From a checkpoint of a small image autoencoder.
Training: soap at rate 0.0028, 7600 steps, batches of 128.
Rows from block 2 of the encoder of a small image autoencoder, named by matrix and row number. Rows with one number belong to one neuron. Each number is 128 + 32 x the weight over its row's rms, rounded and kept within 0 to 255. All counts start at 0. Numbers have three digits each.
After each neuron's rows are labels from the 100 images, of 14976, where the neuron reaches its highest value: "patch colour" is the nearest of a few named colours to the mean colour under the peak. Only what is clearly more common there than usual is listed. The data: microscope photos of single blood and bone marrow cells.
# fc1: MLP up (encoder.blocks.2.mlp.fc1.weight, 320x80), inputs 0-79
# fc2: MLP down (encoder.blocks.2.mlp.fc2.weight, 80x320, transposed), outputs 0-79

fc1.50:112082130155123131135154168182133137089117161097133135064035123153139151137105146110154133109146117106101043135153112113140133110055105107174107071085125102152085089105138057122064186115068149132155112098118111116138089126154165116147138122
fc2.50:149167099162135170106121132126109139173187110078135099126102132210183145104165137112180054114122119109121153106056149164099151137123143113093121077119141102085200109076127169110127141144159154121118151128130108178103094121157170126131046140
patch colour: white

fc1.283:082171147135168146097082157140146151135126128113133136107058062156138172169153101141131153118096124150101123112125153106134169154130155201165141160155105096142169157131189105172097140119214173116186106117106132140082122203093149092164137109
fc2.283:130156129159129129098115153206101132144119176099122140051125140139134177194083103077152089167144121118131179110099128093102114108129180168140131095143136187139126124172129081180153073135105096104153134108154142051107166114128138164116056149
patch colour: white

fc1.185:027127151132087155117091141114130163150124109144082140124111101131130132156102154152145095102141134102140044126160139110174174104112120183123084147138168156109104168104104084150096104137196124112150133140143094117144147209166192141126206133
fc2.185:149113101185150123115135112116161122140109100154139115085109120099120152122116159122110163142111121129136114109185096134129117089119081174092156127191151100176130146141162122198128125099082156123170099142130091227073125114145218130062161189
patch colour: purple

fc1.263:087081054114113119112167133122102144057143100104098083115127083140084164130162126142099041123118106055109112125145090142102109092091094139089092074109107122098155107089109118107137126086113185153114136079131103064113118076094134154108103103
fc2.263:136152127169098067143047177125131139172116152120169143157156152137170109111124097156122133106086065166111138114169156126147152103160105104186190036121129125123141163160093133125151115138160071059063138135130129142147138142175120108158108166
patch colour: black; blue

fc1.68:107059141132134179189102088120078110118128145143173150143049115123108154139143094131105120149144123171110214140119128149169123109069112153052144148079131135125141071122087092175082137111116122132084141101117073153121141171098097158080154140
fc2.68:119055087098075124140145109124082095164112101164106101141144135091168090085174168143075138142145059177143121117147147131178064125154146149117104132143116129149055185090121133140195152137132161142084120124160154093121137084131152155099076170
patch colour: pink

fc1.209:115192147124126152141155121116116169146121101160098154104120164107111139087114144030139126184107111113113131175134148163148093137143192121123151115151118123236149200136170142106184121161129116149148150154097162144162116195168107172109156108
fc2.209:127179117106178155175138109086079106139145130098169110124118130174149138061089110083144099125167126133144130153135121126146135193144127110089121122094159131148225171121118119101152197105136058156161174169131111158200127080147157089151138112
patch colour: purple

fc1.315:192123121134138109173177133156160130116140167147135147115161161152180221138141123108167190174148113167122181155149133188098139143148127117143150130132166117128118113146169177151186135129039147167142157134120161139148086059129116137132066135
fc2.315:141091161230145129170141096123158084138124188140136160118106086107116184124149128122078116195097115138121125080121106112190078147112087202138162118171119134159123143084142126191074135131158141158158129099120170117143105155111133134129127194
patch colour: blue

fc1.137:088154138172120188120130095150134098156175120131122102127156145145097120097114076118181088140080108100067255122122106094115115127130138111153110117146088115142154124122126153060140116160142104090126040129104136124138125089176110087116155170
fc2.137:083078135138178127119147157141134122103141058103121121095130127233135128100141136089178145101117155107168143107116165096075134201137098130156116112125130072124176102112140155103094141092124105100096118125116207086167157153095084100094102080
patch colour: blue; purple

fc1.134:078198150109125056124110108142105117097083108120084098065155093088113131107127083121146079196112105134111127140077136116108163107109087100098092125073115153213125170151119114144163099152109111115121079104113104135093145082090118156097147187
fc2.134:116025128099126119180080137120143127134093169120105167089128145153139070130130110152105134152190081155120137148149122145181093164150114138103103162173141180138086171105118138127143104168137175143109171107190132084176163062081114163140117153
patch colour: pink

fc1.29:134095141111156139151121109072133126113115099146179161102119164076123137125020144133136091124143191120123154180138133164078106131174122166140110190124161129139128140090161180079066157129141161165136180136152135173135169168080097153158159158
fc2.29:113150144045133124146052128126176159164153100076095130112070216114136087136173122153102126169134169112146159158092104125159183150157129144057121173113156096136122084174128144151115106118139146105098180123151135117122140095092149121073094150
patch colour: grey

fc1.94:171152158138134164167232091138157134116139140181106160068156165152099152160100163169174167135154109169112150133149142185150108126116165105149135192177144149133078137133184082126140136112139157129121108098196155135186161144144103149113119162
fc2.94:111096160128130091120086136136155208077100140116183116132104165109092071113197131126152066111161175126175130130136178119064169064091108112059121126104073104116148156137145137109142132117137145097156167167102113142143107129123062088148148143
patch colour: grey

fc1.98:111011153072136108126092149164138107104093103094101127140128138108092126123128096143126075090130096159102165147143131101130140114058066207090135104111110111079092111152154132128070091120128137089101066139108087121150192123127111107158129125
fc2.98:152091105096155112217148095133134110144104160126173158162117107086155068126079141151102182146160097118113092082171087126169085135126168174135149173136120120192093202106118121137123179169136194158103118126109158157147159110094100131092130130
patch colour: pink

fc1.316:113150121140120195133147145144106122136137167090075078076135163149163118136128189103149142159088128157146094157154179206178136136127152092080118133115174120143089155070170077130140076127138120128178129167076136122100073174119181125090146097
fc2.316:108163121170133103139097100146172107154135167045138161095145129157071123101124111088163138139160134149154127122139083088113136173161128138135113158052199114198137135162114122119135137119073131153165180173139173089104121086141116126207151087
patch colour: purple

fc1.66:116132082146067076127181117107097161101137140143108089114090125115050158143138123109152117093126092094108124129166141111085088085169131114121056087087076123082140147104116092118156128105161161155103087070082088110133095048086137163127129107
fc2.66:126132176134083121132150121116083161182133136088133098160149144153214167118135097183105137100058076157112151152129129216088102123149160113190110035127152123126150140137107111137140109135144148100056107143135137118151147142137119119131121202
patch colour: black

fc1.267:155153118159140151165154115172145117109143176160161134163227118112154129116139127247124134145170137153119147148118159112129108166146099115148113156143124155119188086110183141141046221148153144157138146141112138180139133134109154127127151112
fc2.267:098138155176143112026130135181133162148127056113138097126148125141121157107081149121158119118124136122130126179068157104090165155124085077127046148090134101083182098178108111109142048133134169108113118160123158171121113130139141108091152121
patch colour: blue

fc1.228:181165124166165126125120161133174137186124121153087148201148125139129108161105101114148120093163114203181135117102183163143086106181118150128107111142132118115138195145149124147162146117171108120165205152171143194096152179120149103103164086
fc2.228:158179150083121180150166119074132129049177149135100141183122151131174104107084122152129134097099115159173151071123079052123107128117116167130151093142093148089053135111141113141095184140181155121149172102112116075088144130139144131140096107
patch colour: pink

fc1.180:170093121079135164149182145160162188151151117156106189099135168150116120200139199123144142162152079098120094126161146147121130116148128143134121091119151200110112151089106146107157198158075165150149130133152151104161180137194147175096126142
fc2.180:078092092165136148113165155152133072135097138106094124106129154084104157199152097129141189125099147195159182132098099165169137135122055166111097127113095133115150142160110120117136088145093122117135093125165172036168097104122101099150172164
patch colour: purple

fc1.35:088117091147083083135122089093084143112095097104091087155083077138107088100139105114102095076102087095123128107149121131078093100035120092143079152092076115114127091087136109114084128076164131108123085067109098109139130071136092137093122140
fc2.35:148111109159087119133178125123175177141117157059129141129204142113169127071124107128098074145072108107137102202089155120174069097145131132151080066133135132117090096134107129116140090093135127061144128133094100114092125106147070154154072114
patch colour: black; blue

fc1.130:171134060133084110135106072125133137153139164146130117137056122104124147208152133204164183185167128097111147157122166105100126104167027140140114086102130150088163124125154162146134149139077180149137123112157105124108143100117157160126160147
fc2.130:132121150065095087097154178112184136149148172113082155162124105156124093129073127151122108130108130086106081092186088095172115164122144146146165092104122118103129171091161151114189214176186129126119068140117098085104148132173100119125151142
patch colour: blue; black

fc1.150:133101111152129144123126111149146116155165150128138117165053100116172112154147104082094153125146106190194147179131160156194134156160215181122160096145076153108135147125125170129052179112137129139172138136162134126172175189141164138135131138
fc2.150:136100086127143180106127098185031151100162167106117095116142119100129118154098116134118087069221089149078118121107102124085129111121170163131114119128144168094150183113108098137116035097125115136120170095113115123140172080148110127172133138
patch colour: pink

fc1.21:163079085105068095080150154086088140151108100133126093089144145126123160114133109141133084180089103153124137100105107140169078125171122140089044045120120104076112114167114157131085110112183151114113077073152081099101104139092129111158115137
fc2.21:159153137107102090164107089168155102196129132097124158145131151146101112145157087094137156134101139148108094153088138113106158155094128151120077020157111142103113167094125125132126135105184112052092087063119163106106135141188128084168178147
patch colour: grey

fc1.87:131088110101121177104115135100149128133140123150126111159139152139137141162119150128137117146128118153140251100171147122169141143117144150065135119162114073072076141154076135133126115113206159086157118144070103117130091200150167105103172188
fc2.87:153119121171115141153128148089188129089153145139129105124075139150142132142129194138113087118142126123135105076075115096076124122123119166136119093206117105132089079128114109174105114126162144112137100178074198191114170110061124156083099198
patch colour: pink

fc1.212:126126111108138171143164107123116102097153090131142131090198155091109121099158095240118119148147092180117142184102133094099153109088064048097110121124088130193108117118142141139171215109134119132170133143120125150127136116088110119105098130
fc2.212:121096084100084128103129124137164113145188137156076046103178106125095139095137101154092116140091135153107127161133161116139126128119155084137104124099123147096067118145095137161065000133125155109114091124149122135088099159133125128148128118
patch colour: pink

fc1.173:126189074188122165181198118115136111098149098139103140182117136145079157105105140124127130138106131111102130153134118190098159121198102086062121160085154134156114162132145102127168102187173116112146102145083099151036157136106121125151097143
fc2.173:120179091148116093168163204117137071164139104171131142146168131093127142127136110113096162133132133109129133110163150083210124151172117094099151065123117136175053156144125071127127085103071105143155102146163064124065131102157157120157145119
patch colour: blue

fc1.132:117101128107098051129118120105109140079144137162072101124120111101027129077148088098120107145091122081119099119146119105077101121113107096123074087090059141121115140092108100106104124107123151139084072101132023131099116125095101127142112100
fc2.132:115130157097081118124138161125046151200147130094140067160121146128221131113124101149103119122075073160100149122143133185083109132145158111163095037131179121107145116134118117144120061161148131121077100164121133130149168112133124121130135181
patch colour: black

fc1.61:104117169142125146118120083099158099127138157117113114147149129126159163163137091081128123149127108129142045114163094101155215145128130129219087094166087101094143119109132155159124158142070158164068145155184129154141119057152103064129099135
fc2.61:119053094171106147095153092166169091103118103108063180111161131086106080141170119119118134121120138134117143129131153125181146155092127125124117181152088148191174107156157158158061116140176125139084129155089198088117166144068105130151169111
patch colour: pink

fc1.202:123155149093148139158129060142128135144082147127101144138174115090100143101089118134153130157134195117078171051243118100163163078126165094136125166111168143111107114226121095109134106144116108136132096140128105106126143112078086120125114123
fc2.202:091140126161111101116188151117150159146109144113142152118118145127104170144130150150098040145092186043185101134113163171117079075133157105138130152101131106108110116108190163188103172116110156111151180169161108167188146116103121127150125178
patch colour: purple

fc1.15:125069117097153104110123123170092107033093086118106109073096159128127115129130108122143138127133129100118151122121119066112104119112145079099130141195115133083156105130201092100157095137158145092133098121126075078100194136062102105195164122
fc2.15:138117103087101136158139091101149094126149178132120150087093122130128125122122080137136164194120194116098096074175146118185090124120135115093088174123109143103114111196148029188185138146124134120077121161117190126118155122079098126098139144
patch colour: white

fc1.272:121134112152118125136107116120115102109159045085172134114094088118131170107105093145144034106136077121110126141139071085105145054132121114104076123133130113143092103141117095129123120098121088114104074097086153084108131044127138140043094155
fc2.272:108113102130107105120154135161084145194173144121135055133140097159188142095172115159109155139096048151106128157120151187095132139128120081177094032161158104153138115115124132155128075141126162080107118156149186174142138132116111129100150176
patch colour: blue

fc1.58:193180147218139132135206167113174129160165125145136141157098162130139162174189093155119193125176126127115130127126171139088126104120118131117154135129160172152133180157075197108168171132151143162160113138139168151176123106096128133142097150
fc2.58:202120136139081128138103137126087113091151183125097129133133128117155082157109097165139143090123123109096190082121089182074110068130104144164221108091099136101112104124122116117152151123096132125177062073118121149190114166140125143183156100
patch colour: blue

fc1.55:095137125132129141106106123088183114124144146161096119095123164138079144129136142154158139135139105042170133146078157100074134128126111150101104143112108145172139135000100180089150150093105170161125109119184142154143144114104138174151172134
fc2.55:099114125107119144163122161081141135075085087112117202062095157139105035107109086179077166161164138072119101089158098148111115113126131150107122118129125130156140087177111166189127110149115152122122110134104145082120116085090159134051150136
patch colour: pink