config.yaml
crop_scale_min: 1
horizontal_flip: true
bottleneck: "plain"
encoder_isotropic: false
encoder_mlp_ratio: 4
encoder_inner_norm: false
encoder_depths: [6, 6]
decoder_norm: "batchnorm"
decoder_activation: "silu"
decoder_widths: [32, 64, 96, 128]
lr: 0.0028
eps: 1e-08
grad_clip: 1.0
steps: 7600
decay_fraction: 0.3
Rows from block 3 of the decoder, named by matrix and row number. Rows with one number belong to one channel. Each number is 128 + 24 x the weight over the matrix's rms, rounded and kept within 0 to 255. All counts start at 0. Numbers have three digits each.
# convs0: first 3x3 conv (decoder.decb.0.1.convs.0.weight, 96x96x3x3), inputs 88-95, a 3x3 kernel for each
# convs1: second 3x3 conv (decoder.decb.0.1.convs.1.weight, 96x96x3x3, transposed), outputs 88-95, a 3x3 kernel for each
convs0.36:152154123106156090108142094163158127121112152132115115103187125140104162105126094136134133124147135123126124124133137131142096126116119098121149095127147105136148108113136113150116096096094120135132143121124125145127
convs0.37:141117120138136127126151171154145121031138136052120099122138120151158129131156164120132115153137106157107146089149132136137136135132130121119134128117127116127118105084106109119094136138111113124138078092141102111117
convs0.38:106136097097124118127104138079153085127134129162131110122110116118107111127135071143126137143140134126139126095170105126175100164142123125127141158130148129147149163150120150140117091123110100146142136146157127107138
convs0.39:143110113109127146140126138124103148134153116124128092101106136111104139163152153149179172112160131123114142109110102106120127143111131093103115114124133109098105160195170131178156146167190149103140147161128132148114
convs0.40:131164159124177154109166127119160126120120174127132159122109081150148169156137126131136131124142136126142133120130081143148057125151091163153138150136124131148113122128128095146149125127110134144130141126096167124133
convs0.41:141141116170161128111122143135109099174129101112069114132145138144142153147130114130112139124137135140133141141128096082123098106111103134126164118120140129137167133127129116136134112156141111120136094112142111134123
convs0.42:147133133120125116148112129113134132150164108096162102135143123130164125143109115087131137143133120133137089073152108068131138101075133152138121162137138143131130152185163137177154116163110125117137117105108113125115
convs0.43:138117100122138153113132090169116115119118102138119093131114182105153121096110112119114070144060099131144113138073099169101119122137103141157131153137164158165151117112109146099139107094116132135130123117126158146136
convs0.44:125121125109157161127141154144164142094090136167128128114109142141139109099135138146131135125121160103094132149146051141129096110115121149149125129139137133120154140134099148086159118126134151117086167165084138146115
convs0.45:140101159116127151092124092084141153130184130170172114122065113134119135141147175110133109130097151114141118106115161144086127138105103137152133137133128129130111094124065085098043059078113123149122168139099160143104
convs0.46:165112128199158180156125153070098126062091132115109122166107125133099127148092118151136120137131141115129124188084141122121137142162126128126123123107103127136114120126068160138138144115116059103120063097124098139141
convs0.47:122122110172171137185203160113174153142172147113133131123133159168119137138125201130141163142150156110128123097131156124099112152125150144146128139143136170155146125115141136087129137133121130175129167126160168131137
convs0.48:112165139120170121113107072139210123167181125124090143071109101102128122081127080123136125114117133084126116128137079108169113166183074138125166127128147138130165103108113125124135180129155115149131146122116148104118
convs0.49:152155142145197155137139114119108124128108139146177132157169161146191159139146136155168169148151155124153166151116127155130103122132121122140140130144142144130139088120107093128121142149140140108118147150109132158114
convs0.50:148129115166124132157142150124180110071151130099125133154196133093146102102122102125140133140141117100114131112160110133128116144142129125115136133124132150151133220153186161158175167122175110092141120146114134153125
convs0.51:117131138125155114129122139138138122148127120130123123131115112152169139149138152108121101122149119124145121107129121107132139126124127153115132139093136118111118137125135100126111115128161120119130106148120116117117
convs0.52:121158147150115124089137108115089095111134131098146134129103124137132123137108121101101124109107124104096112149129126135127134141134109117143132121137127162145151141155146136145143078103130125124130104119141133144156
convs0.53:133137121119133147124121124139145113144139132135125138151139126116169135122132122113087090128097078133103097133110146143093084120125101124128140127116130155127136114134125125136163126129142112135136133104125149114132
convs1.36:151106140170100123137110119168163106118127154139134083101123105091143128110120107123101124078091115107109103161098153133069151135112136117133108127104124115139122138124145129130143130121123115094133165143093115112129
convs1.37:050098143097101103121143128125166188128118137159168161082109093117122090139118137137173129190112097178108154139121110125144118077172114124137141118142129126104128175136155161115167143106134088122142036141123077106137
convs1.38:151158114123139122129105118161131107124143102120142124134153093125134123125104113123133141106116156085128130143108091155088102142086140132119154116120135128124123098124125100112150126102127142129117107101181113102139
convs1.39:149068098112101079134132106208151140139113124142148143108104104141149126130130119144124128123128117097109100138166100138131155166144149140122141125109140153142130094151118108112119087114104116127130120126113112150133
convs1.40:129047144130100144147109156080101147086127106118131102106122137091120119085145119133117134129115115123089123155140149139116126172160168160137149126143141117119130108142124126112139093109140112155084136129101122128140
convs1.41:131130117150122141133099113159173116156095106122102069141165146096120128094115133158142110114160128083126128117139149132147116179107104133111114132119120121120155148108133111148156151182156117149144182182112131186110
convs1.42:128122122122124109127135115114165176173086124164129143122155111165134109146103162157116119136079122143121133110182125113149129130136151138156115132154107127131150117116098125104135087087151113147146130170129134151148
convs1.43:140116149139115138123137128187129121159153168150135107132145157114086129075130139131112110113133095130125137184104159151124110162136106088101102133115109135131138125150144108121113136127169124111120138158125124126147
convs1.44:147106111114104131121129143121111076123134176094147159122106125132129153136127133143103115152119097140113115150103151181134096171143145112131096091104151160127140136098126099132097124110143142134130162141058143130108
convs1.45:184150146151136112129143126097122090026055131051109194163101125154102078127155135102195124109162098093141092153101090152155116144138136130107176115133143104137103093107161162146163180125158179119094155069123154096160
convs1.46:086139139078154119025158119159131139161181146156143161139122109133108119160089102148116139159137154105127120084124109073178113098111073112116126135164120136137148176107116157108112157121124114115178043104164139096132
convs1.47:124120100125107123130093112125147147107144157123116154118109138136163138127125146121125153139106142153131116112103122139141172135164146130133138143139119124103110123152130115115130107092112149129109134143101118089118
convs1.48:133134116131127117127086124151137124145084123132095100080126089140144135118118150120114097130130118109145129159108112118134146132113121083113110106094130124131137129108169128174144124153149160167098182161063133156116
convs1.49:135086114128050106133126137125121083126084073119135134140099158148127141113126147154170147133148151064111150160142151159121114120112116103149123151139163125109115074106111137156123119170123130084154137096116154145111
convs1.50:130133119139142124169130133142145117130100147140089126115114126131130131159126106118144144102162158140142157143128086144116141125108116149141147140146130115138115126138095123091065065084043138062092112098170126158133
convs1.51:119133123106137125100129132078118156074138202132109112098100126133144120123150102115151127127135138147138116131110129109119112126129143134103105150177117131144105169127080162126117134100133138088105128104122120119115
convs1.52:146129119101097136142100118110093165147144178166134122138120116119111139147143129123123130160104108147159119139123121142122110128138134122134112154146141115158120130125158145128118139140137118126066135177099139139141
convs1.53:138139132139132137133140140132135136122121158114115145148124131149134134123132115157156127179178151147154135132129129147157134130132113106101130133106102119108127098141128105118131108149112147130105128137116129129122