A small image autoencoder, trained from scratch: trained on microscope photos of single blood and bone marrow cells.
Rows from block 3 of the encoder of a small image autoencoder, named by matrix and row number. Rows with one number belong to one neuron. Each number is 128 + 32 x the weight over its row's rms, rounded and kept within 0 to 255. All counts start at 0. Numbers have three digits each.
Before each neuron's rows are labels from the 100 images, of 14976, where the neuron reaches its highest value: "top examples" is what is common among them; "patch colour" is the nearest of a few named colours to the mean colour under the peak. Only what is clearly more common there than usual is listed. The data: microscope photos of single blood and bone marrow cells. In brackets: how many of the 100, against the usual share in percent.
# fc1: MLP up (encoder.blocks.3.mlp.fc1.weight, 320x80), inputs 0-79
# fc2: MLP down (encoder.blocks.3.mlp.fc2.weight, 80x320, transposed), outputs 0-79

top examples: cell type: segmented neutrophil (41 vs 20)
patch colour: purple (72 vs 19.2)
fc1.220:173100168166152144108148139157134139104103134141116184141206134104160145126110108153163124091133138130139178152081159191144140129129153050135097131147133184109153113065140116126129057126113175047139113138094108136129141102158117198133093197
fc2.220:125132070119077084056143095058148136097130166152146082126085112110100123126089134129145094195084150118144137101183145089121133130127134058158104108125064155108174127102172099133113190123136100182106147139104182104152129115092184131141089137

top examples: cell type: segmented neutrophil (45 vs 20)
patch colour: purple (52 vs 19.2)
fc1.164:178124179137103141144159158148115111107118152114140162125091143131141126119130126094147100118144146117140097160122112172181107133114117119141040128095177120141219145111124181140126227109188163127159147135112092162066104141099074164138165189
fc2.164:158112104069193134151110167147113140147102129114155189102113140130161085146087143092129036045079159130109131137145146142135167148131145097187139101139133118091190084146141121117112121134185102118200117165115152162084193133135129133150135097

top examples: cell type: segmented neutrophil (45 vs 20)
patch colour: pink (46 vs 22)
fc1.222:149102169160136110209104044142161109150141165166151136171092076134123215236132122094093140143136144154183184133121096167146064160110138118129149149071110123110131118154125136138134099116136136103131110096141147122151087141118132149137124170
fc2.222:114124150139087130080096147093146106074156097091098143120135143131163124182111118131176147091149134164100084119104163112171163161138084131136097117035072118061139139150107076125170084188127136109127167135181156111134051159097120092155137145

top examples: smear: peripheral blood (69 vs 16.2); cell type: segmented neutrophil (55 vs 20)
patch colour: pink (56 vs 22)
fc1.124:129151127162108115068113113154119121116115076141182125111122124120123160161098097128115073038183110076171146139166133074128119122127121182068100137071089151178155123132129133137175077138111098117146114064076104139163157087105110128058145128
fc2.124:083123106098156167133099166159182162139126151133118103136107093149127148120096064132162170118118110132140109194124121150136080182120121131089116136109142078116149154187135138171219177119178121136120145166076082090103184105162076178106155145

top examples: smear: peripheral blood (65 vs 16.2)
patch colour: pink (57 vs 22)
fc1.9:127165123142118093125119134161194112138142133166097100090124091171172134103089147102101145112161136134117171170145147168130085206090071192162186103116107096161176115155151163153165154213158122166150150153101162133137137102111192125138098126
fc2.9:100110103185100134147087186115158057086093126113136108134154135154145103148133121112124170156186131138194132158154130113118168170158084164098194129118099125109135048158109133143156085086101190109114170094150188135101123091125124149076121168

top examples: smear: peripheral blood (46 vs 16.2)
patch colour: pink (47 vs 22)
fc1.167:090144102229157178150164155104186141148114184125143155112183165101133178161120195099116117131090135159160128110143133103092118130165153195133170148138134104125095127173135173132154119133125168139123133115187113103083152115131109101091049156
fc2.167:231084158176110159106140112140125169082124101131131142132176098093139210116142150168097131160138115112120221091137126153123128101148120129171140092147177107147103140107129172147132109128098149163143087071136090138096107155125206129154086133

top examples: smear: peripheral blood (57 vs 16.2)
patch colour: pink (55 vs 22)
fc1.249:102197112124156160105135181109100098099174134145123164152160143168171137156122119182155108108105139115165188122191146087164151118139101098150147117184123171172120146115101116189141184148145100181093110139067061137141123151148055135138121160
fc2.249:155113137064142130194120097128155118083119102101118147140112134197156061158130060102105155129100131079138070072137128125122157126165130177114180175128136157195102154130125139142149167162125127126103139126098115099135162145090022147099117105

top examples: cell type: segmented neutrophil (54 vs 20); smear: peripheral blood (51 vs 16.2)
patch colour: purple (55 vs 19.2)
fc1.314:110127117082122143139126131136166132139153096140115140168171125137134162157104123198204187228140180159184121148124091058120155099102126143131162109102146142121087155124119125195126183134089148111117122163160119102151087121176099096149130187
fc2.314:097135102096131160161114105102095145143136107110127107089106142157173084109084119095177160109082205107143167137126149106150186103133155132083100161119118181138127136149119096064131143075169078159117134156183148133140237107109113175116092150

top examples: smear: peripheral blood (52 vs 16.2); cell type: segmented neutrophil (52 vs 20)
patch colour: purple (46 vs 19.2); blue (41 vs 10.4)
fc1.185:094149090145159101162021148132133116069094154135137143147119066122080095110101121123133155065141159098167162078154118096094117123101130108143095098117099098084229128134154150100105079146119081109145085086091134153130121116112154152100106136
fc2.185:134113168145150134090159145116100091094176147129137133115150089102188164137186096174092088090100114110082113180126128142047079083173091118168118110096106120113103085146115130147140129117153117097153112113131110140090018112134084092131178137

top examples: smear: peripheral blood (67 vs 16.2)
patch colour: pink (65 vs 22)
fc1.176:127140083134126130124136125172170085130090084111186110097119129155131112116180108133131169094063146047171094130189135147134097102147183182167150167097094146115156139088094114097127095160130124111094144069102191123099123088101202107115131118
fc2.176:181134147128130180076143052096114126094142129092148165114152135139146173110139122172143124130132091131126071165138074137087196118180117125156109141183140130111138104116153163147130154056207155133087161155141108174178158159132104121082076102

top examples: smear: peripheral blood (99 vs 16.2)
patch colour: pink (84 vs 22)
fc1.145:120171129100113155038117134104141145070168141126109130109107123137103155118072124163141122088229082145169138145077112103110095118143112139131148123082133145127129092154137154112138144135055100159072131165166068104096081135110074061110115129
fc2.145:161192124155113141141144093222141128104141108112086131176111080161129129120137158075130103146138162110139234108106122172141162128106145167165142091165087164127131158163126120171140138175128148140166117147187202140167129112127151165094164140

top examples: smear: peripheral blood (48 vs 16.2)
patch colour: pink (48 vs 22)
fc1.266:078152122189119143130158142139139132157122153136120160141078131177125190116110124129128109096121118101134197080141123115208094155091104151162139169092088128135134137175118128125087065165161106143157122126093174137123220064072182112112126123
fc2.266:128121123129096122150096118140129086102169122089084105128115142108124110121101146143138119133133102127143090193132181109133176111147121129098099146066159187118081124091135087154148146066163116153100111087107174073086234067091086129118086177

top examples: smear: peripheral blood (91 vs 16.2); cell type: myeloblast (40 vs 1.9)
patch colour: pink (78 vs 22)
fc1.61:121151090107089160178139085124140146110090140142163115174164084139143138103088117096147106134083166184112149115138151092138147121132100064128131143134113057174109144160054115141125153187075148133126167096094097089174210156126086102087117158
fc2.61:136120140077144127187122172077119143008130131137133121129109094130163064066110109136092146131191119097120138138144179087074111104131136159122126108093114187135151124125146153098102146090095208104103103069114137142147177123103124110134110105

top examples: smear: peripheral blood (52 vs 16.2)
patch colour: purple (39 vs 19.2)
fc1.160:145152152161122094080095112150188115139157135116149167116146137124156105161154110139102158067205150117154163185095136149095099121138123081083167135129114178162221097065089110147191092118136123141070160111115145133132124132100078127079151131
fc2.160:114094098072133112040122067182130082133132199104105129104120122129077118059161063133136094121142111151133133126189120134154134143157103122075117106155120148084152095154149079140165125108172115137135117158150166100193122148180071126107153114

top examples: smear: peripheral blood (66 vs 16.2)
patch colour: pink (68 vs 22)
fc1.130:122107050134121074159071100084144165176139090111122139132148102081124125177157143195092160125169110151114135099076150180104099114173088149148114140035157147108099115142155141089091133103158145085114183135089155138143138125109154161101104090
fc2.130:159105165103088102092168090145102173197137067101059153131052153119125135136178132132145158107073160167124113114141141175107092141177127119103120120086174158126112117139136128154118164177137121175136123187156150046133104134148118177100099156

top examples: cell type: segmented neutrophil (45 vs 20)
patch colour: purple (61 vs 19.2)
fc1.257:197128152134190095098113121169112099147191093137096144096093110098124127080119104118122084160141152092099198158104108119170111158163158132113118105152113088164161116073151120068167116129101115149178112115168108146122120166095067122104217129
fc2.257:140115110094144152175144080103108090214179132157126105117104183107129167110162081122147105059133119137129145151119177128151193119138100125101148132134165116130122119102131109195111162063163096094107124160089095106133083093082086183075092113

top examples: smear: peripheral blood (55 vs 16.2); cell type: segmented neutrophil (46 vs 20)
patch colour: pink (49 vs 22)
fc1.30:143096139153165111094162175169157120085119145150145175116108115153203154110121126110182126194140133134131078150169150190165133139166126090130155138154111193129153083127109121111200125146117188117127166142100181146099070154153116168090188142
fc2.30:142129136138122187074125152116150102117127106115198060113148122093131128130113106118087150052162110141126132172142144146118087129122097097085092111204121071140144048114150150172110124084111137170192066090082113136150060129133119149116126125

top examples: cell type: segmented neutrophil (50 vs 20)
patch colour: purple (60 vs 19.2)
fc1.300:169122163110171157114152111161123131050135211179103105101107125111136136142113083165067146096136125091127126230114138158141099132120144077155073168160085084088148143119095075146079134114110139135155133135150110146127155198096135127153130154
fc2.300:130098113044076129156167120138101086255142126090131090140090139105135151145102126103137120107106135142068198135142119112107168146127126102139121088176157132145093127106134109147114134083130143140115086159112136114116085116044116135150153150

top examples: cell type: segmented neutrophil (60 vs 20); smear: peripheral blood (44 vs 16.2)
patch colour: pink (51 vs 22)
fc1.14:119140167063128155161147111154140119095175178150121154183075114120150162184149138106134120075163175144207141137138158113136123137134114113104117114127156072126203149134138121145135031167118152115154060165124147167157080151121101165105153129
fc2.14:113155191079115092146162086097096129120117127143139127099116119159113114148170109174085133125114117141134134121126127138113101132123063082076136114113108136118147117103136144137107154103123108135138116180111150098097000143141113099139206077

top examples: smear: peripheral blood (57 vs 16.2); cell type: segmented neutrophil (44 vs 20)
patch colour: purple (75 vs 19.2)
fc1.75:103143135149169106180221165134139145143110149126109191101198147098164164150202121172152150110158131134175147163082163154128103130122089103131158111144125130158124164167139092139140166127089175092194125152054121094154081120125148136126104153
fc2.75:222122052111102114116123116122136174095105191135148099123087110127109131145196146106149150145153169124113175116190131111180155139045098109105124085144098131156109165119141069167147114113174121191121155133101165142151176124105132143107094139

top examples: cell type: segmented neutrophil (70 vs 20); smear: peripheral blood (51 vs 16.2)
patch colour: blue (38 vs 10.4); black (36 vs 1.6)
fc1.293:092093115138120099102140116103139067096097130093057106115183093116086092162133108080091128142052141124123131145166108129106134126111132079164152122104118107064122094074081081133111142141085149088202126093073119119119171155070118100135086101
fc2.293:098106124127066107149176100089132117129209083132166137127104143071177175148115108071123176183103212102160142119108183127143135109164120140113107077097106102100135157120138073150125129119139163089114155109127090134099089140113192139065120114

top examples: smear: peripheral blood (76 vs 16.2)
patch colour: pink (58 vs 22)
fc1.196:148080056172125176125115127134157127119121064133152114147141081124142194048118131151164107177058138126059144101140135108131089146122120083159087155095083187138086153181096141121121165138120138096143119107072131126121150127092104127087179137
fc2.196:033159142098142163148110108018143126055085073104140122126134139163120130084138127110147134083165137102139107146137138138083143139117140122097118193065158121172139083080101121135053146147138106095124112139073106147168122136119116100135144111

top examples: cell type: segmented neutrophil (40 vs 20)
patch colour: purple (44 vs 19.2)
fc1.277:186157118082174121100145160181165141118121118131136132116103117061148122137114133145096125179106118135130102154130149134203105125121162104141141131072170102149221099206160170120158059120121157131204112114118117147124077144156069145127154118
fc2.277:127190123095145123120103157158130109183119114152084129146130145112112101095119106096112142037102089134175218145128167166141112121111153142075096140149169094123133066145143145122144079116096145119183157071125095110111047114154083183144134137